From a checkpoint of a small sound classifier.
Model: arch efficientnet_v2, norm batchnorm, widths [32, 64, 128, 256].
Training: soap at rate 0.0031, 8800 steps, batches of 384, held-out accuracy 66%.
Rows from block 5, named by matrix and row number. Each number is 500 + 25 x the weight over its row's rms, rounded and kept within 0 to 999. All counts start at 0. Numbers have three digits each. After the name is the row's rms in percent of the matrix's.
# convs0: expand pointwise conv (model.blocks.5.convs.0.weight, 512x128x1x1), inputs 0-127
convs0.60 084:500487548507488484495554496471566475491529487523509513499494496529486487470477421490460513521499512495525489478531529489475473466495501494514494497518481509525540536543435502486522509489530506547492490525489512505501511503488513511487495497508487484511508524498518429510488502495463496491420492489438488508468527502524524477518484527489442513497536495505468483517476519504475503498530
convs0.61 087:503459513522519452542523501502499508518455514510501462528523466498509478469518526487519490525500477493509489496433499496496514496509499519532505487473505499481516509498458496438468450494483532493464482492528482501474464477525529445504496510477473432460508491489497491529563438495535470513513504513501503447494505479541530490490515487496465492468505481486497502538468497480489538502496
convs0.62 096:541462506491496508502494507445508493511487512491549491486453489492481472481470513472459446470492510506536477482500512480504535488501505500457516493517451503529496507464530480486459483515538495500519467462519502504535530503517495458491520515465478505499496473510502470545519520434545525502522465500525503486487514480523526498517499524496477498515458510479551531480466519480472485461564
convs0.63 101:480505504505486540467518545518498505503529554503486514470491548540457522476483505495507476451513478485508490522472522510555517517504490497484510473491500507524514469554480503496541494487473519522482529463502482494500474450501480489485504515484468494482483478504486440531468489499513487563493475453521518423493518495521496523497489488499517506492497500485510421465495457505471489500509
convs0.64 107:509497497514521506493504453483481507513505549481483494535511531501497531500547533490489482539512500483459474501515496547491505490460535541498473532494507521456481525574516459467504510501560482466509500494521529533477472492483476513501483455489514563471504514483490462507511513483495509494497477515499479481506448498464472441529510529490489497522506501535506472523524505449516495477536
convs0.65 104:523544503506482513501490494539494537505527524470434472457503490508475491520491498518457490469526514515453434528506491485497485530520492510525531485526487510576512502499487505492489485512493483529451501505540527492481534465499509495551461468509463485502505525504535521480509482478475490481465514502511466503500486454548495536500546521477530456527505525506496488526465514475514480515515
convs0.66 101:492500503481509492508484502524510511478466551504500461516514478540510446500544520475516497475472538517499489465476512477498501517444483492477513473517472482491567467506525489483525461491528484514459446524546560477475481491534509498508508500499533506483472530509464493500466474549517513507527496502492492457508515479493491496483457528498489521501510520496462460525461491550493451498485
convs0.67 110:481460505521468477521459497508522516516460479531488516486471510548520490468527484503505565529456500483515460500463527520500506499505499502489475493505491486486449533519515510512470520548461478500484452502507524544443480488504502497521524546538498458518507515472544487514532510474528506522509546542463466459500525520502486523474547483509490502522495482503498508533475510525541492505501
convs0.68 101:463511488496520489514503484483506496485525497547481490468542522569488494457499493522475494446479486496412482471528524489488528508487523499496527534479490525489550536525517505493483462519457485499502498501487487491498494532485522533507502487552471515495504471453522488486462488471520491487502493542471535508499524492474549512484523506512525468493515502507492528473519451466532511474454
convs0.69 115:501501507528483503461511502499509503481474509458502499510513516488508517497484509470465525514503479456525531548518468548506522497487551496516491510513483479502517471487499471500481479458533523505505511549496546464481461507493486474517522478525471498532488471520525545528492516508454534473507548508486529524507495454549462558503488466536503520540563493537511519525525526478492470507503
convs0.70 085:472430505515494498516513501558469501525508472502491524503488479512520515483486525528482511479483466513474495475482502497472476525502465521472515455508503516493496527475468466451485523472516531504488481491486493541488502523458513525526510545458531512506481478514473502528462501526463471507538514497517545548519457494494487530465549509511486468498498440545514517498461479491480537495475
convs0.71 085:480488506531500526495513531512445544504517526470515499488531503518471514559513508480488485532473467506473457493467520472459481492506501504501463452521464482538537482507485512538502504518503540517543470503495488477510508477472492494496526543487525479511514490465531481529551514473488530502519513505503468484531444464544491540536516501510515530479481479500474479507483480528526456542514
convs0.72 101:505487503493485503495498536520476513473540463499482494508529475512500480513511510510502481518425514502475480508513522525482435519458546509511497475529494540528463482505558505487522508521453492504570514490514529512480462521477505514520476522489540492510486502473484491550508482512506498492452513499501525468518482457486469510475508511513465508479492510460497520464483483515569516556495
convs0.73 117:459502549518513507492522507548499542492495499484495485501471542507514494500465482449499441505482461510520540500444499524545528470518532450477533492538472504525489501558452462474470511548513478506530512499486536500495473513468484509478460501542531499486508500504519513544487534472492509514485475433491479486526515513509528490525491473515500498487501479493487514510520514519485486501473
convs0.74 104:474468484489514519510453507475535527462501524495503467520531482517514490462495542500536521495504505497530490513504516502519507482497532506488498456554501495545507520473533513453480515497483510498472453491510457521522497531530501532476540467504532506511503478491546573538460499478493516547500497467469523490477499517510467477508536464512519459477489547509496498497506510482450490513454
convs0.75 100:485477509486489473506507484481484488509510502523525537467485510485464513486494499493497536460443511443523461490457522555497505460546482504459477485531498491487496512488508525459511508486488489506451519538507485490457482495493453468469459492527530450455480478510537536521487540491476515507535513538487495491482512474517536493511452478477505469495511482511505504497443501464516475500525
convs0.76 083:488496516522512496470502479550482494502502485492452483518491482503445481434513490483462480506488474514509490509503448478452503520508492508535453487465471506480450536515523492531503465496529522446484472474476497495457491515523503475502512471545488495503474523505493477533502524497509510473447441494548476493489487486532454502525526547505491514512492473477475465483498482474503484534515
convs0.77 075:503446451543471500519467505521498517495511483482485512499491544485532499510514502483457497544487526508487531485423513497526463509481511521456491448476505518499532518536492485523487493504495528490497549458489493480483482546518521505516498495482509460551514516510525507483492504502468513510507440504515493492529439476460505487467527502519476517474531467494498485542517537508500455526511
convs0.78 116:497467519480522476526502483506489465515460516461443503530466469469476493533492490485486507496511501477434472512519503473486534489499471477472482498479464497466483502528523510532496504506499508545485525495485491471526497495538497465508508491529527482505485476518540496526516494551510466540483481517511469502532499544503476530519478480502549505512488562569478525539521508521509446514483
convs0.79 104:484495493524535501489515493533452523549440490523500476499526530532522513507498492477474506495472511474504454562506486461490533447463536511510494505449480506503481506464497515534502520494525511456485494504500502522485481481528493479543510511495516508488497515467501517484472461466537524549507539478453513506533536507528517505466505469507489507459488496535511523492463480503531515558474
convs0.80 091:529499492473487486500521560479487491488469475520498494514502489458532542506510484586547491460536488493506488519466543482495516531527504471500499506498479516499524515452513471507543527494495520483514476488539515544507473541491507485500506504474498488509476471503457498469467450493534495496456525500471500518468484523511466492507538503532492482494460524495521479451472506498452482517544
convs0.81 072:530543489511510491517429522515467499502487535508483523481480490507510506563529460540540500502494468476473505505502522499501495529486535480521506505492520540508500493498490472533517529432453473487493504502428478482504497526489508518493504523499480518511504513499492483486563456461476508484471466434506503508469480551528513514511465509452492501500464545496494491489485478498489495489506
convs0.82 107:526506506507534494502543524528459489502451526497514507495489476482510512457459517503526509475502475499511522507482466470502510485500449481524517510505505500467481515520485486494507455542491506535503476529513472530522509508522531493475494494536532481524502483517477470507493524455519497449501489458542525448547528462541452483509490526451492535509519514515495497495510481457485453464444
convs0.83 104:524513494474507517483442493488512516510500450487496486514487520499511544516527497533504521525515462494508519514495528493459488540472475545528511510563472538487514524526515489528513522507484493491501497533527476519507539517449509527484518484522486520503473466512532500525413500528480506448504477473457508549478450514474526510517510534509491507502488487534504501470517465501477478516463
convs0.84 110:482500496528471474465466470507429506499513451480472478480514476520478562514468531542487453476557514495495515497516553482547478508504521488503486489511509515532538484510472498501509512537550498524514519493486480475508536535503510461552505507523489485471509439492475490472503481515474513529463512532480510518470510540474479481508500492510480501492477457516463488489539514496495486503517
convs0.85 091:487497516518507483478533513469488515499459447511529474514520520519466523482477537499494538487519569457452534506517548510479547506492534505530550533469520502503470531462492483493481497525501501513491497473523480488522514505518552509489503495468473544478504402510488480489525516517506483519473532490506488473516499500484476514512515549496485487523520483503472536495514469487514483505506
convs0.86 101:476509509475508488519494533487458481539509504487537545506518479511483529475508519490484489487461529493497562510514520515493487505503512493499463482464497539486479500467509456498508508504516498484545453520483501511482487495491507517531454465497468507455473474492468504493482548499451495498499464525490471516490488459542511509506542544456503521483560432492467486493459498492533541526487
convs0.87 117:505501467492481458513483519524490511515495524480479457499541445523493501512466551473472534518489486520514561488562484481504496472452491506479517512538488513498493449494501517476498458473474536526482493513505540516523500475469476508441522491478499501492531501534475506534494486526470520520458542496505522540506535495499502546519524509470485494497523467460482476497488514486454533500482
convs0.88 080:508490513481523531528479502478504523477547520492500528453503515493462473521491477515492495510506529494515485493518539468494529550486534516497455512465464489492523502478497464525499444455464528544461473506475538487479532477486478492502504499511488460548541494524461504471490473506498518515425483506521546460513520507504502511463497498469518496522518538493466527516484469533514477476494
convs0.89 077:523507519523518510498497497517502518484549470518531504517523497494468498477504478517449537461490503501526529484447525543436501489519520516555533499505535519469505502511475467476518500513528462493458510488458472512503536450502508513538521519519506505504533464502481526485506534537470478477542507486488525503478496543516505550475517483479543506496506463537522536502492481504515470550501
convs0.90 107:514456556498470532508488576495490492495485496509508510494534496486519487512489524498492512517461487566489533493482531460510448491466512504502470501489513519518453475495519497487541502482531487477532506482480494505527499491568495509484521516473503532490430510497532496529469529554483500546537512515512514503551487518493464477478468524508530513485508475524517470487527482504519532495509
convs0.91 096:501516512483525514503519497521525485494456479484497514553459469519458480548531434504524492506500496485526482522501512542472480485505490494508464473501497514503540517463501496509525487516499478504500486469553463490472540511495462459531549517475433504471462516551499516517513524561487454483497516500506499491482512511505516522504505502505471466534483459475462484508500503529513495479539
convs0.92 103:501506505482553498470496520479510474497517583506491518469505495498475472497520507488486512484485497506485456466527549534527468512480470483517496485501499473513475503479457463517514498524464467478478482478460536464482455494502532518484557521471481523536499477480569506482490528497510509456482490505524509482460573531503537504525492502485515494481528506521517500500514538500494509490468
convs0.93 093:523516496487484515545503522519512534543512529477529540496497509497504463461501506513515474480462546508498494476504522425534526502500528511539488479508527520451511489528521511517543510516497474473521495486523483537487498502489474512500483489487478491521555524506546455466510512518473522542482511461464445493483537503504497482481494482524515458425517500493501500495524485461475529494485
convs0.94 104:494532518514492498522502477473527467481499535463492486486481493525476485477452484459503499524522538499499443503499525535500467500478529528515557480548496484503522474534510455510514510499512519543514499494504494451490510522524520476510507525529453496480509467504479526487538502510464517459540546553515502522487521482483533508533507458481489479520473513536494534454554512521521514487511
convs0.95 093:461484484493528537534490514497492507436461505514500505516478444481517477506496499519539514485507533476515561543466552481508482454525503481505546470455510455475516481483517484472501494476531499491528510504517484498475479460521533463502500488472521490521505531511493492515499511549518523530474491507521470511490528469528471488503467519483465470482479482497572470503473504484507502463486
convs0.96 085:467514467510479479562492507526484448455535509467475543502513499487490516500506544501461533480499529493447489487498480492489452503490500453512476505523494502494481517438467509514513494510545511498509506530459548519500520490503502538522501533478547484513527485551484511547467487500509508507476486515539514507507481519527498510493559515466515513520488544540461491521541509512508500484509
convs0.97 108:510518473517517495510499503459505482530500478489501479505483463473464503513562511519526528520490477546501488502519515490512482524487536526482467527473540459485491503467511496487520492492470533481513546486544519493494459521480574488482522504540513541546520510532498526486500510497521506539494471533465509545508507526494537503517477488547492480539518496542546525513507504527488491437507
convs0.98 115:475494493470484499550516488503494504490508511538475490460464522533497506455540488505514512501518463500484480527482541460492519519478498545483509509524553462542501460496510492487472471499516510488436511466513483491454498575490443496455523515487516482552512524444532514540479470506472488498510491495461486504500472502471512478472488485535489491472499530492494495519487511482509492477478
convs0.99 093:469508469510490511488494496505489500509510515490484462482428489501466512484471475539541460488484513433510534506482505489498522488464502511465504540503488471511441484479550503445471514508496524472501517485484498512453524509515487534467512491486587505496515496518510503511524501466488492518521499482535498496513528492511506470461536488513436515482478526493516520484491520500522553485535
convs0.100 086:506506492523513463548505478526483516473538513501500488501518502465472492547494468537530482494495539505508535474489521517521519507538478505466462529447486531488524485481490524517515496473534526518488525465508534468460510511488517514504509493519499483470496464520496526518530486475496499500556570479475523514548483536534530521448484497524554481516501487512497484485500434472510502507475
convs0.101 102:483443507506515458485517552521467491496525495511521487464526537487533499491543486480511499482519470493509505533500494511519455490506493491523521500492488499524496480529532488503475486535506462453509485466505516509453447470514509508487537459539527484505482477481461538482529496471529538546508522530501527555511521492488500528490484526514499472530555486488519473509478502516464566518488
convs0.102 104:471501508487488488531494537512516504440519501524497497509499584472498493501495444509548521542473533470504495526545521489540499497502529475526494480551498531512480520496467503476477478506474501496536499503427473510518428475504533500466506491566500527510498510505509486488491494520490496502515475511500504487481531511512512465513529470508476478537501490459489508513526498532517479477460
convs0.103 112:509535477519507492528482464497487472519485471499506494472525525498521523513488456484469493481489496540557472494517513492502497456465503531503543503457479514516522523508505475512464485481533469467492481502488489469502466466510487531498502498542534528485490457536453490475528497506493473494484482466529490574506503496514495474486503513487460529450528458550466474501507545508515469548495
convs0.104 102:466517497493498510487497469536503540505500525511498539453480496527544523519535504488463504453538484483495479514483502475480468430483500512468526482471515514500469471523514493452518482513467501501458504430501475511530513534466478499505449478511477490507518481459518466493469508480527493526510486485519503491508480477499502481455511483494482498442542502555513527504523484467518521483538
convs0.105 087:495521479496530476514503496488513469472484537502456478454466429538494484501505490510517501501503500504451557542521525550471536491504488509525486493498485493516514474487515508513486511493500491503481503471519529520539561516520513564477498486468496506492526494511464505503505503527503474498547498536545544481508527506528492513522459509499520480538482462463529506539500484465515478439498
convs0.106 095:541498522524448485548493518544492469480522543468488494512510526509544484492509454506499476518483523491495526498523512486498499513509505489520576490486484540510517529516492469497558509472503467486508491499501512447489472511519477474540516495512495503502488510510520499503492462519474520538528455486492510450477520493533505460456524518482553499500503497483529490455478436486465485465484
convs0.107 107:504485552485514477517519494519492528522498516486471524530517476518505532477529486524455494518527508498512542515518487518532523451530458532520481479465540506502498511486533479539478509543518438465461513493541533478504502519495476502474451537455492526513488478460534547529532509484461485513495475483489505497494501538477484536495470536509508449535503483514488515532512489519518498487525
convs0.108 095:452518511500474491448491501536503499512484467478572492477510492501508517517499500498477522482481483481498509508486555480506512520533442483482500493450494513534504503452515474498495467522509437489485521500487520521454483467501503491484498514530522497511480559520478510497506504437529474483506484461559517490491459505501511478466468496502480507520506455513549505454497499528533519529497
convs0.109 095:457510517480516515536492505516503496473515501541473557475495525497527565501461518515461459525506527513524500524460504492547505515500449503507494501492493483495541514524557484471456494520501476501487502470483487509471551512555529477516527499524502463493516495479481486461505493504532482516535524489455502482517524476493481515478511510503542504485516491475514517523546471519556502539537
convs0.110 112:543462495492534493498523518519500468492479527487491494481499512509494504548530477470497450500493543521496509503514537521500493525488511477498487505487529527469515481532507528521518517468522455524463523480521500467531491444505522482521519482522494489501460499509473503458514432480490511473500489490498471522514491444533460512475505553481501473550480517575471483526546512516522503476502
convs0.111 103:519476478475497490452460528484497529527500525500497501523486496514490493531527493486468480529500511450515497494492480500529482481479496468492487486529461486463470484491498511460536534471504494534501572473518505498491526530476506487504463463457525455520513519536494512461526497471499476487491482525445433517487525497503543461496530506523506499471509496528455538478491481560498498492474
convs0.112 094:506511518543500498481487496467475444516486477517507474485493505521531478507502525497506492486535489498515418525496526511475479510504508475524497496498497531527456512509510511481513507500566528489492501539551486494529547471513522522526534473496480510467514468495547470513510504486509547517491518432547515519499514547506450562482489523523483484486498508501546538501489490494493502469516
convs0.113 099:498521492454498498470502491486507524474476483539462496485469517485451499501518520524509473484484519499487522490505484496520503451540480534502475504517471489503494532496513481475536485492489460478488507478502508475494473536512554510508504486477501505464483461547463495492526507529503468502488497454488479523509498448483486527494495473531478518491463478480506593467517498515438542559477
convs0.114 102:514468492480468493534443492499517507517488496517425499561478521491493521493515476510517464511514526524479495447535540490514515465481512512527477496493492501505479498503503510535485462487467536483519482488447512506487505539554502503502468528507465548557456509508525459505477485508544482490505514463510462495525516518489503545529493534503509519518515515473500474504487554522478498497518
convs0.115 087:488507477538439469507535501498533529475492484507514466479495515438461488516492513476494504538518545532481510502517490499483527506499530515534496532423497512485554532502542487504514485504490505548499492496479535468464539506506517490501491474524478493551526472502506527493483489477533479517468481504476506529519565483460468513485546498464453517504499503491491492485505499519525463484486
convs0.116 089:521506486519541469498496540550494517527509537556510453506464510510507467491454473524488476478545488485474524483513478516504489545506536459534492486545497482484538490533512521438527520446492526524522543518516512495493504472525510500513489543524471451500515475471527526513515490522488470527484512508498531458505474492507476500513487532467529491495476471501487499519462503488452508517503
convs0.117 106:481479549479513487491474449528517500457519495512505486543507540490544542485477436530487487539479470517515477505463505516516522498493495527543544484465493504479494540542490496471488505534495507488455511490543492501511497462475498496483501513524509494493499481494539504540486470503553488498490497463462512467500524508545539502504485485543449519479483506506448510480485488520504504472549
convs0.118 077:508508455492521504487512467472521489511471478448520506544477469459514494497532504524498509477508522479526499468455495497548534503484499513473439514507485532527523467502495540529516495497475451495532554518472497455505528509512505514494510483498475509508485484518499497441497479546530486460553459495511524516510528493503505488458500477466539534478553480502516456519497484504487505528478
convs0.119 113:483493483533502482479525513481509525509445499500488503528499443497492541534499518466565490459545481516487457494521513527552479472509496495533514475486486499482469507455475513485512507509527515467509492483487518490521547522496479497490488523503504574534515535494523518471513502455516496492479480534486474467461525504530526484571503504498513496508497522485522463482545459525487510487522
convs0.120 094:518463505507508501556507529534496515445468579509500492499520528483479490510532473528540511525518491498526515512517539462485511508548496496462530526515498467543514523477547501484521488505530491531484471497515510485474510472509490503527479498483523521469495497521512515464485520490513511450537466484494527492495516539494491524485416497478467502472488540500514542517449512495489500512505
convs0.121 111:500520511522480465531494502491503517500535524524518491459484500486510510508493507474492482473558510452498462515496498474522530498498482543456492521497485487505458466479474463492472487494503488485504512457459516504500452481463489547500517494530468514521494536474537503529470518472526501506469477548532465552525487495523498401480459480511490499497467485480505476507521516483476521492507
convs0.122 095:498526517505509493513501515475511499479511497497481494520492454489493503464493507549491500471489559512445546473533487470468490496499541490532520499511461510514519508523505511467521545512500557468460509529483567500505485484487478508540517481500463499553523502521572494509493461504486496494528521534495514496531483511482517507467514546501480574510490482471513518532516508516467513485504
convs0.123 080:496487495491498500538516479531534501501449475491509536509505542502537509496504467487477533479511563482509540502475500497514495513501536502547522427475476528483532487528495472452530514513510490497509512479490487510534490515471535506459526493554484482497507469472552549536487493531456471497494512494514520528554498505515487523502533530481494482440492501487517485538480465492483507500481
convs0.124 103:474531496554461502481487502523503488540494526513517490495482519468489480470504495481529524554473527474505481493514496528532512474520501509488472506497498477542519514561468475469489542519498525531513514498459514476497462499486508483504521506476529486547494471483435487463566539502520515515514492504516527522522519527550524576499508475484494486471495462528503485489493485472481506528507
convs0.125 102:497532529488486491542516504498501524494484489485503559486540515508503494490519528477499518471527486477475522549531487486510517514536512529499500504484481480508469489492522486525513517529476476486462434493521522510519466529463499507493511522533496535492466563512479501497507464495479464497514450450497467493456460441497496435501463523525527503510510488490513466514495484511469460536528
convs0.126 108:567490472519491511515485532501497570515535533483517497516517509465542475520501460500470492515478517508479531533525507491512507505485510521477447485490471496525463478529504453501472480488527486530532507471490499512494471502555524485506494519497485502489494491519487483545505499522454529493447479448492553493530479571485493542501492459505514494497527493509476510493486493508551486489530
convs0.127 102:489502511491498481518502522498441496498511480474476495479524503502472509499532515493518486526453505505485526436508493524508482504498475529499487503511527498486472519519491531458491492517456496504487503504521480488488510506504537517472524521507470468516504495416453451510490515469536498479506532493483473499483499476437527503509484515515504493453472520540543560475448564459510522493510
convs0.128 092:462487506538508547427509492503523510506490490501441536499498529539454525477486492514493495502492489489567542526469464492497492492518491530494515522492526458512474487469468484505492527484567524462521545479524474502506483503511493543472491538460513518517488559500471483519492488530532494493544521496527494489515481522488523532514508526471494554506515494523475494487496513483519513483514
convs0.129 101:509482470491522502505488530501509512499479490504511497510579488503515441471494473487490530498532541487455518516512517477498503501500494494503494568504492494563470511442484518524471495536538513573486492486511505527509523511494536519488511526493500493547564508476529490453500437472489514486501502492500490502492480526484474483462506460501476505486503522529465484460489482517492495482532
convs0.130 102:478454498492510497527513472462489503509516520460481477509516547460488499508488523504539485485511530473472530495521520484466490500486512449522493506496493455532523460455478501501482472449489480455475482470498488450538510469527442492512512512460472521483512518505522488505526459471452529504539491490476484462501471544470498485480504528488502494545497511489506513504515521520447544492483
convs0.131 111:514539492501517490508520535463489514456472484504500507472513523498515542513537496475504475530481513448514512516459469505479523484475497500483500530519520508484457458499480480498546505503485499499513433500486501452516484472557509506508513494477490488449499568523500508454515488519448491508492474482533496487515514435528491519479464483495483530502491470487460516541556485521501496481484
convs0.132 093:513487492487489483477503508499489514459507476517505488463516514494521476528490533479469485456458474498525527493507511480507517474501492519554509481492526535472534491491494475555502525457524516501483549491449504507465492503459476492472543531503540486520536467508507508476470451498539517496492507500514512457483468525512461470490522524547504484484463512521465454535485476530540453520480
convs0.133 094:507503520507509514465516495475524491518539504449473465513506503516478481479498523450505517517489527515545464484538504529490478509555487519500537486448451549486533508510480499498510530476506528469489514454476469508469522479497479481494522500498515524522501486526523496504469552481503521483501528450502504509456516487478477538510550522498562499492476492479531482470472512444525504524468
convs0.134 099:548517503472530493516491507478483505496529470493536474542486575510487526480504500514499493513487521489514494500475557512475535547496475460470457476467483525498441466504524496509496511493501486480486521508504489477513490481519548529508479489499508502478518448462472482474508495484516484534490484489483460537530501513537533523509488438509503472535438512485498534515506477508524531523458
convs0.135 101:522488460464510511531510465501485564518503517480463502482507455477493534528486492512492469454501470532487515509508490485542436519492512500469517511515567495505486493467476496516502522477488465481477517520524489485504562510530519501432463477487492490521485515507514520520511512474504494477492501542511518475513488502473481537508459479527512518510551499485511515476549445518495517472531
convs0.136 093:502461529497548526514492481477496517516509480482528474464495559448489499449474489568531543506495514506535516516524504481498507517489496483540499484487523481485514499471495509523461497503483493485477429467502522534471527499458520502496483527472533523474520481527502518477504500511446526511487464479500501479499509458492527471485504483552489485552516495510489494491515505501439495451505
convs0.137 077:473483499509477469527497505524584484524493482498489483484571485463529490463511473465498488507503509481497472470503501489481472491528550504535495500518467504492467530463480510498551479509513505498449492496478448498493528505485467526516477483535522481522516470525489496481499505481503520533477491511470513487507530549453493512505453481494534536463487548516511534495466510489489545484476
convs0.138 098:464542478527479544515517524481532467503485492464514509533506529504481474500464496509532504452525481487490562490527498481519465494502530542505506528489544492525542526486468538496504538550507509482494511505466481492489458518509485500536512469514456501512509509478481464500461503514558532508501487514510510495490494517511502552476476493468537497532504486467484489553502520506492453537455
convs0.139 114:506541525523514532544508505527478453479483525469552504496502530477492481494487490490512524466517505479559519493540497539524554489543513511516501518479503504497509486504465523524505495481508515506465499477501487454534491463529530500465488475494489535477478446498521513481493506540501515489561456467515477496496478520528471510541526477456525493472524492507536514498489506488489427478501
convs0.140 102:538495487540503525497506518506532445491569490505434542527536522525550524445499501485476461539522496490505504444506502495509507511511522472490464529514485523451501522520480451497526521490468479498507509530516530464461481510489527481513474523534515478502491471469494477499498499494492503501492517505508472498461507553507520536517424508520488520505501530531511498486510508512493522513508
convs0.141 104:510494490491488484511521506524511488558508465512507500505507479493493491470500498472519472533484467525479491452541467532522467511477462522466483502487488522495492483477484507485510510517451488500491530481495517535526526527466513511483498533493526497532470502458552444547523512513519512505533441547484490562459499497489504494502558490499483497493471536504483477476453493493534470527460
convs0.142 110:527519536500534504498549426474517502492495553488464493496465475505527525508519490483515572509520488489485477504437522539442475485519471512546474532521502458532491483486456478504469482525489496534482499536510492499489472517496480493479485508467512496510489462515492466486523523475475504516517503483474512520548530461532492464490518479508489522514502518512514492474497525458483507527527
convs0.143 097:480534510502520467494512543464488560488479510495514501451530521531497520506482498517505556520483502529468452518462522522485499533550510509470503495537508507491542505533466528492460490474505534486487547461500462490508461494431468468558520522528495527505495501520508518507521490484438502514498509513493475476476500515498487484491508477472528521518475501494551479500531507475480492501484
convs0.144 095:511486512486535480500515518519514503478483492447487533502502441507485517557514506488545511488513493534534507509485518480492500501490523473487465495499478498529508513515508499520519570455529540503573519513514491439491509499479440495518495470539479522511541470545449476493486499514473505505509520539492488513512501539493479502478479542504496509527479497476513539474474469524466484487468
convs0.145 098:535487465539455522478481478470473509495475510515500498503496529468559507547507546492474466471508515498512532517478486463513482512512533502515526508487479551501477493500500532510477547492487534499470514474481459510490494471526472495544511551497482474470527514477484450478516527516515551459485543461497485482509519518522506493487511474509479482517502531536497552538485501540464508479508
convs0.146 107:540471472463505508473461512529485456477483510479553532517481530524496515488501509462477498499497485499458481514532519498454523509488463507479511500517443480475534511472542521510499547482493455500506530487546514500485508514494470521530494525469504511518477508528502451510475511512521506487491443514475489459475518497508509452483516435505509511480500474516471527498513510478561509490454
convs0.147 102:503509447474490500495560513504532480504504506525490499530502509543501480503497481476489515551480510502442518545510489502491505502506478521525537501498496454514505493480500510522524495504548469487495530498483504502453537518488500501499519462526537509586499525468533543516551509524471494558518486537529500505515501496499481443475461480508522456462513470495516483498497504471532511480510
convs0.148 101:451521541460535502486518482528508507447543509475510486538468510490504487507502533485485527510509505518480510541519519480529498518506515500524530492442499500538524466502494518516549511493526503551510539456514527474527511465513525510530585526529466523496469434546517497533500490479505477492485494477484498486520481506510539468525512491490511499504516509508463482492515534521484507475504
convs0.149 114:532482487482542488498488513476517545503504497486492509494486486513512501570480545495507545525474503479534522479468517502483459491557515459526485489540489458533468496481492501512472515489532517483513503465500495464509524505490471489482477502490490482514495542519503518517552508546493472495525538525533524512447512510495470475460473486473503497495505508487490575514500441550488508475495
convs0.150 104:497480504482439525454533477512502469511485489515500497535477518511501557504477460501519534503489543518543499535518491443539522507526489512460519521534553507479490507474474508501526520478511497446507472507484504514456489476499504532465493503510485478529486517534546480432483506513501478480505516462516528475482553486514523503517530532504497495463498521538462477522503526520477490499507
convs0.151 075:462513477479481441514516516528481506483454461491520496509503540465470501526499530482502509502499514500516485484533500443458537513517514502492495447508507498469514467453491493489490499473522484531453532526516466479490497526510502523467502459550469477559507506500469485463489462504554527521507521502529525461540481499487492520501510490464468531510464486513516482512499487453469505519474
convs0.152 123:497518484517502492485472498521445532521479506516505514490500476492482468443541476496499492517478518488520506524433496505498486562474506480499508522509515499475500502581481496531466486547492476504540479529451489510482523479527557491494499525509480549495556527472479485546527494523489477489526522461530519499517507500489479492453482529531492493471508495481489507519485489469511520545499
convs0.153 102:484538529509513498482481484509523552511475501477490506476508479500526541456512576515474472511465494540494502509466502480477568514518490511502524485441511494576487522515473502526500519478502501445495510502482522513489486468470487414494494523510499523504551483536518529480498493497527512507464494489519482493480498505509475501487511476487508474490509501519478497546516516494534500481450
convs0.154 102:467481536475523469482546486463515465476503482518500558459504483508498472514501513476469523490462495533515502520503494490446528479502472457529467454513507524509506499492483496488496526539528471503518500487466516509517515533493477475491510522541500488494496506506502507484534499476529476483472485553492520532512489478485561523487511534502514492550510446517547507497507503550427524500515
convs0.155 093:502486476480497439512528521452505523541556465496530488529490494501501473512489483520488485481513542483483546466463496474543513481513524470441474464500518510508458484527467464489498523512528509493520500499537484480481507530529480515508473507476495508506470502509477574492495478486432521511464522532519514481466482497477492484476524507506567523500469509520502514474493516520509483486497
convs0.156 093:510508523516478508494510493525504524504481495505476528515513494486517538498496490534525425516555499459495491450486523558502559475459491454505550516506492470550495487512500482513526474564501489527515537537466500492468508514504457508531500503480517522519474503470508502472492480447522495476502519475500477497498495523487474511571512534514491511509526489512453516486530522490504493472510
convs0.157 084:526497491484533522475453536482505495475544507478480513512511501467492518508505483483508480489494469506491536502530457484466499473498531504503483467505439522490493550502472497487482547492496490463489528484515495484514547509514505493478507505480505477530482496546495508482514523507541472492497461450512543543512468564516501472497534464521483502454502484468458481510457486562532479505532
convs0.158 093:499525503503510508472491459514465500481482532522523491451466546456475480486482493483500484482506516514516542513500487484472456486495479474495476489513507558490471440486458467497507508473460491531487470528467484534523531501494498499476475491513496501529487485550501497492535484506555510491516500472481495516499493441526493483486487496499502514501510511512448587544507546488474531488510
convs0.159 112:514502517522527516551479481487534490520518472429482502474493505512466507549521523487476429497532477493472466483497520528493510494486513467485481483471508523504537469461503505474493508528517493481481481527535492478466480526509514532480514523498485476483523543527495493469536493512500506479492509500510488450473502523510480516503466450476507510499480445480466455514526525499565466538482
convs0.160 097:559496486525518491486490518521514527448533530533499487536503469481479496480513499521506486510513544452503478497431518494501459505540445497484500495542514530496487492533497479445491479515535533499469486504533488531468544526551512465491524489503487490475508488486466452478543510511459505501511484488498496459494494492523455520546503488479512521501473524509498488534492522478523502539526
convs0.161 082:508550471487500470450488489516504487438519510508497498487509477486496482502507428490477533503519514517454514465510557476482536496454487493526536480498526543462492496544465487491508524477514493513484501510501513496504508524515505455478529469477487485484544558501507466487471463505526511507501492467494479459518542529487489510483497511488535482472541467511514498492477516540486462463463
convs0.162 105:484518494496510468464457537501529475553506481516507485482519487525515537504461510479497484531505484493516529490472484515528476513473455493497482511494494534496487495490496478483522508497485487492503478528481489492516474410529456538512523493530512503498442556493521478483463472498495528513482468446511518555526522559493519518531486525504479480483504490458512520481513505514474552495528
convs0.163 109:448501466458475481514513493482532521472504496474456477471513480511514505486501518499488484481541513439504531518510549474523534484504472501512492460530475488497535493519505507521529535456523504500500505571496493475514474524491501485524490501483520567529506460515494475489458492521526522480530492489505451490541528513468486487499562508451489477527499518504523498510499498483536485459470
convs0.164 092:494496500473510508525463496523518458498494465494512464504521507489556433464509522500559527480517459484479525463524507475488493512513466495518488481499492482524525520413518486519478545458512483492493496479509519527503541503500504504497501515512482509516532487528478518517489471505505519500479511474509515514492496537516497472539526481491502519398485507503535495460504504497489524510553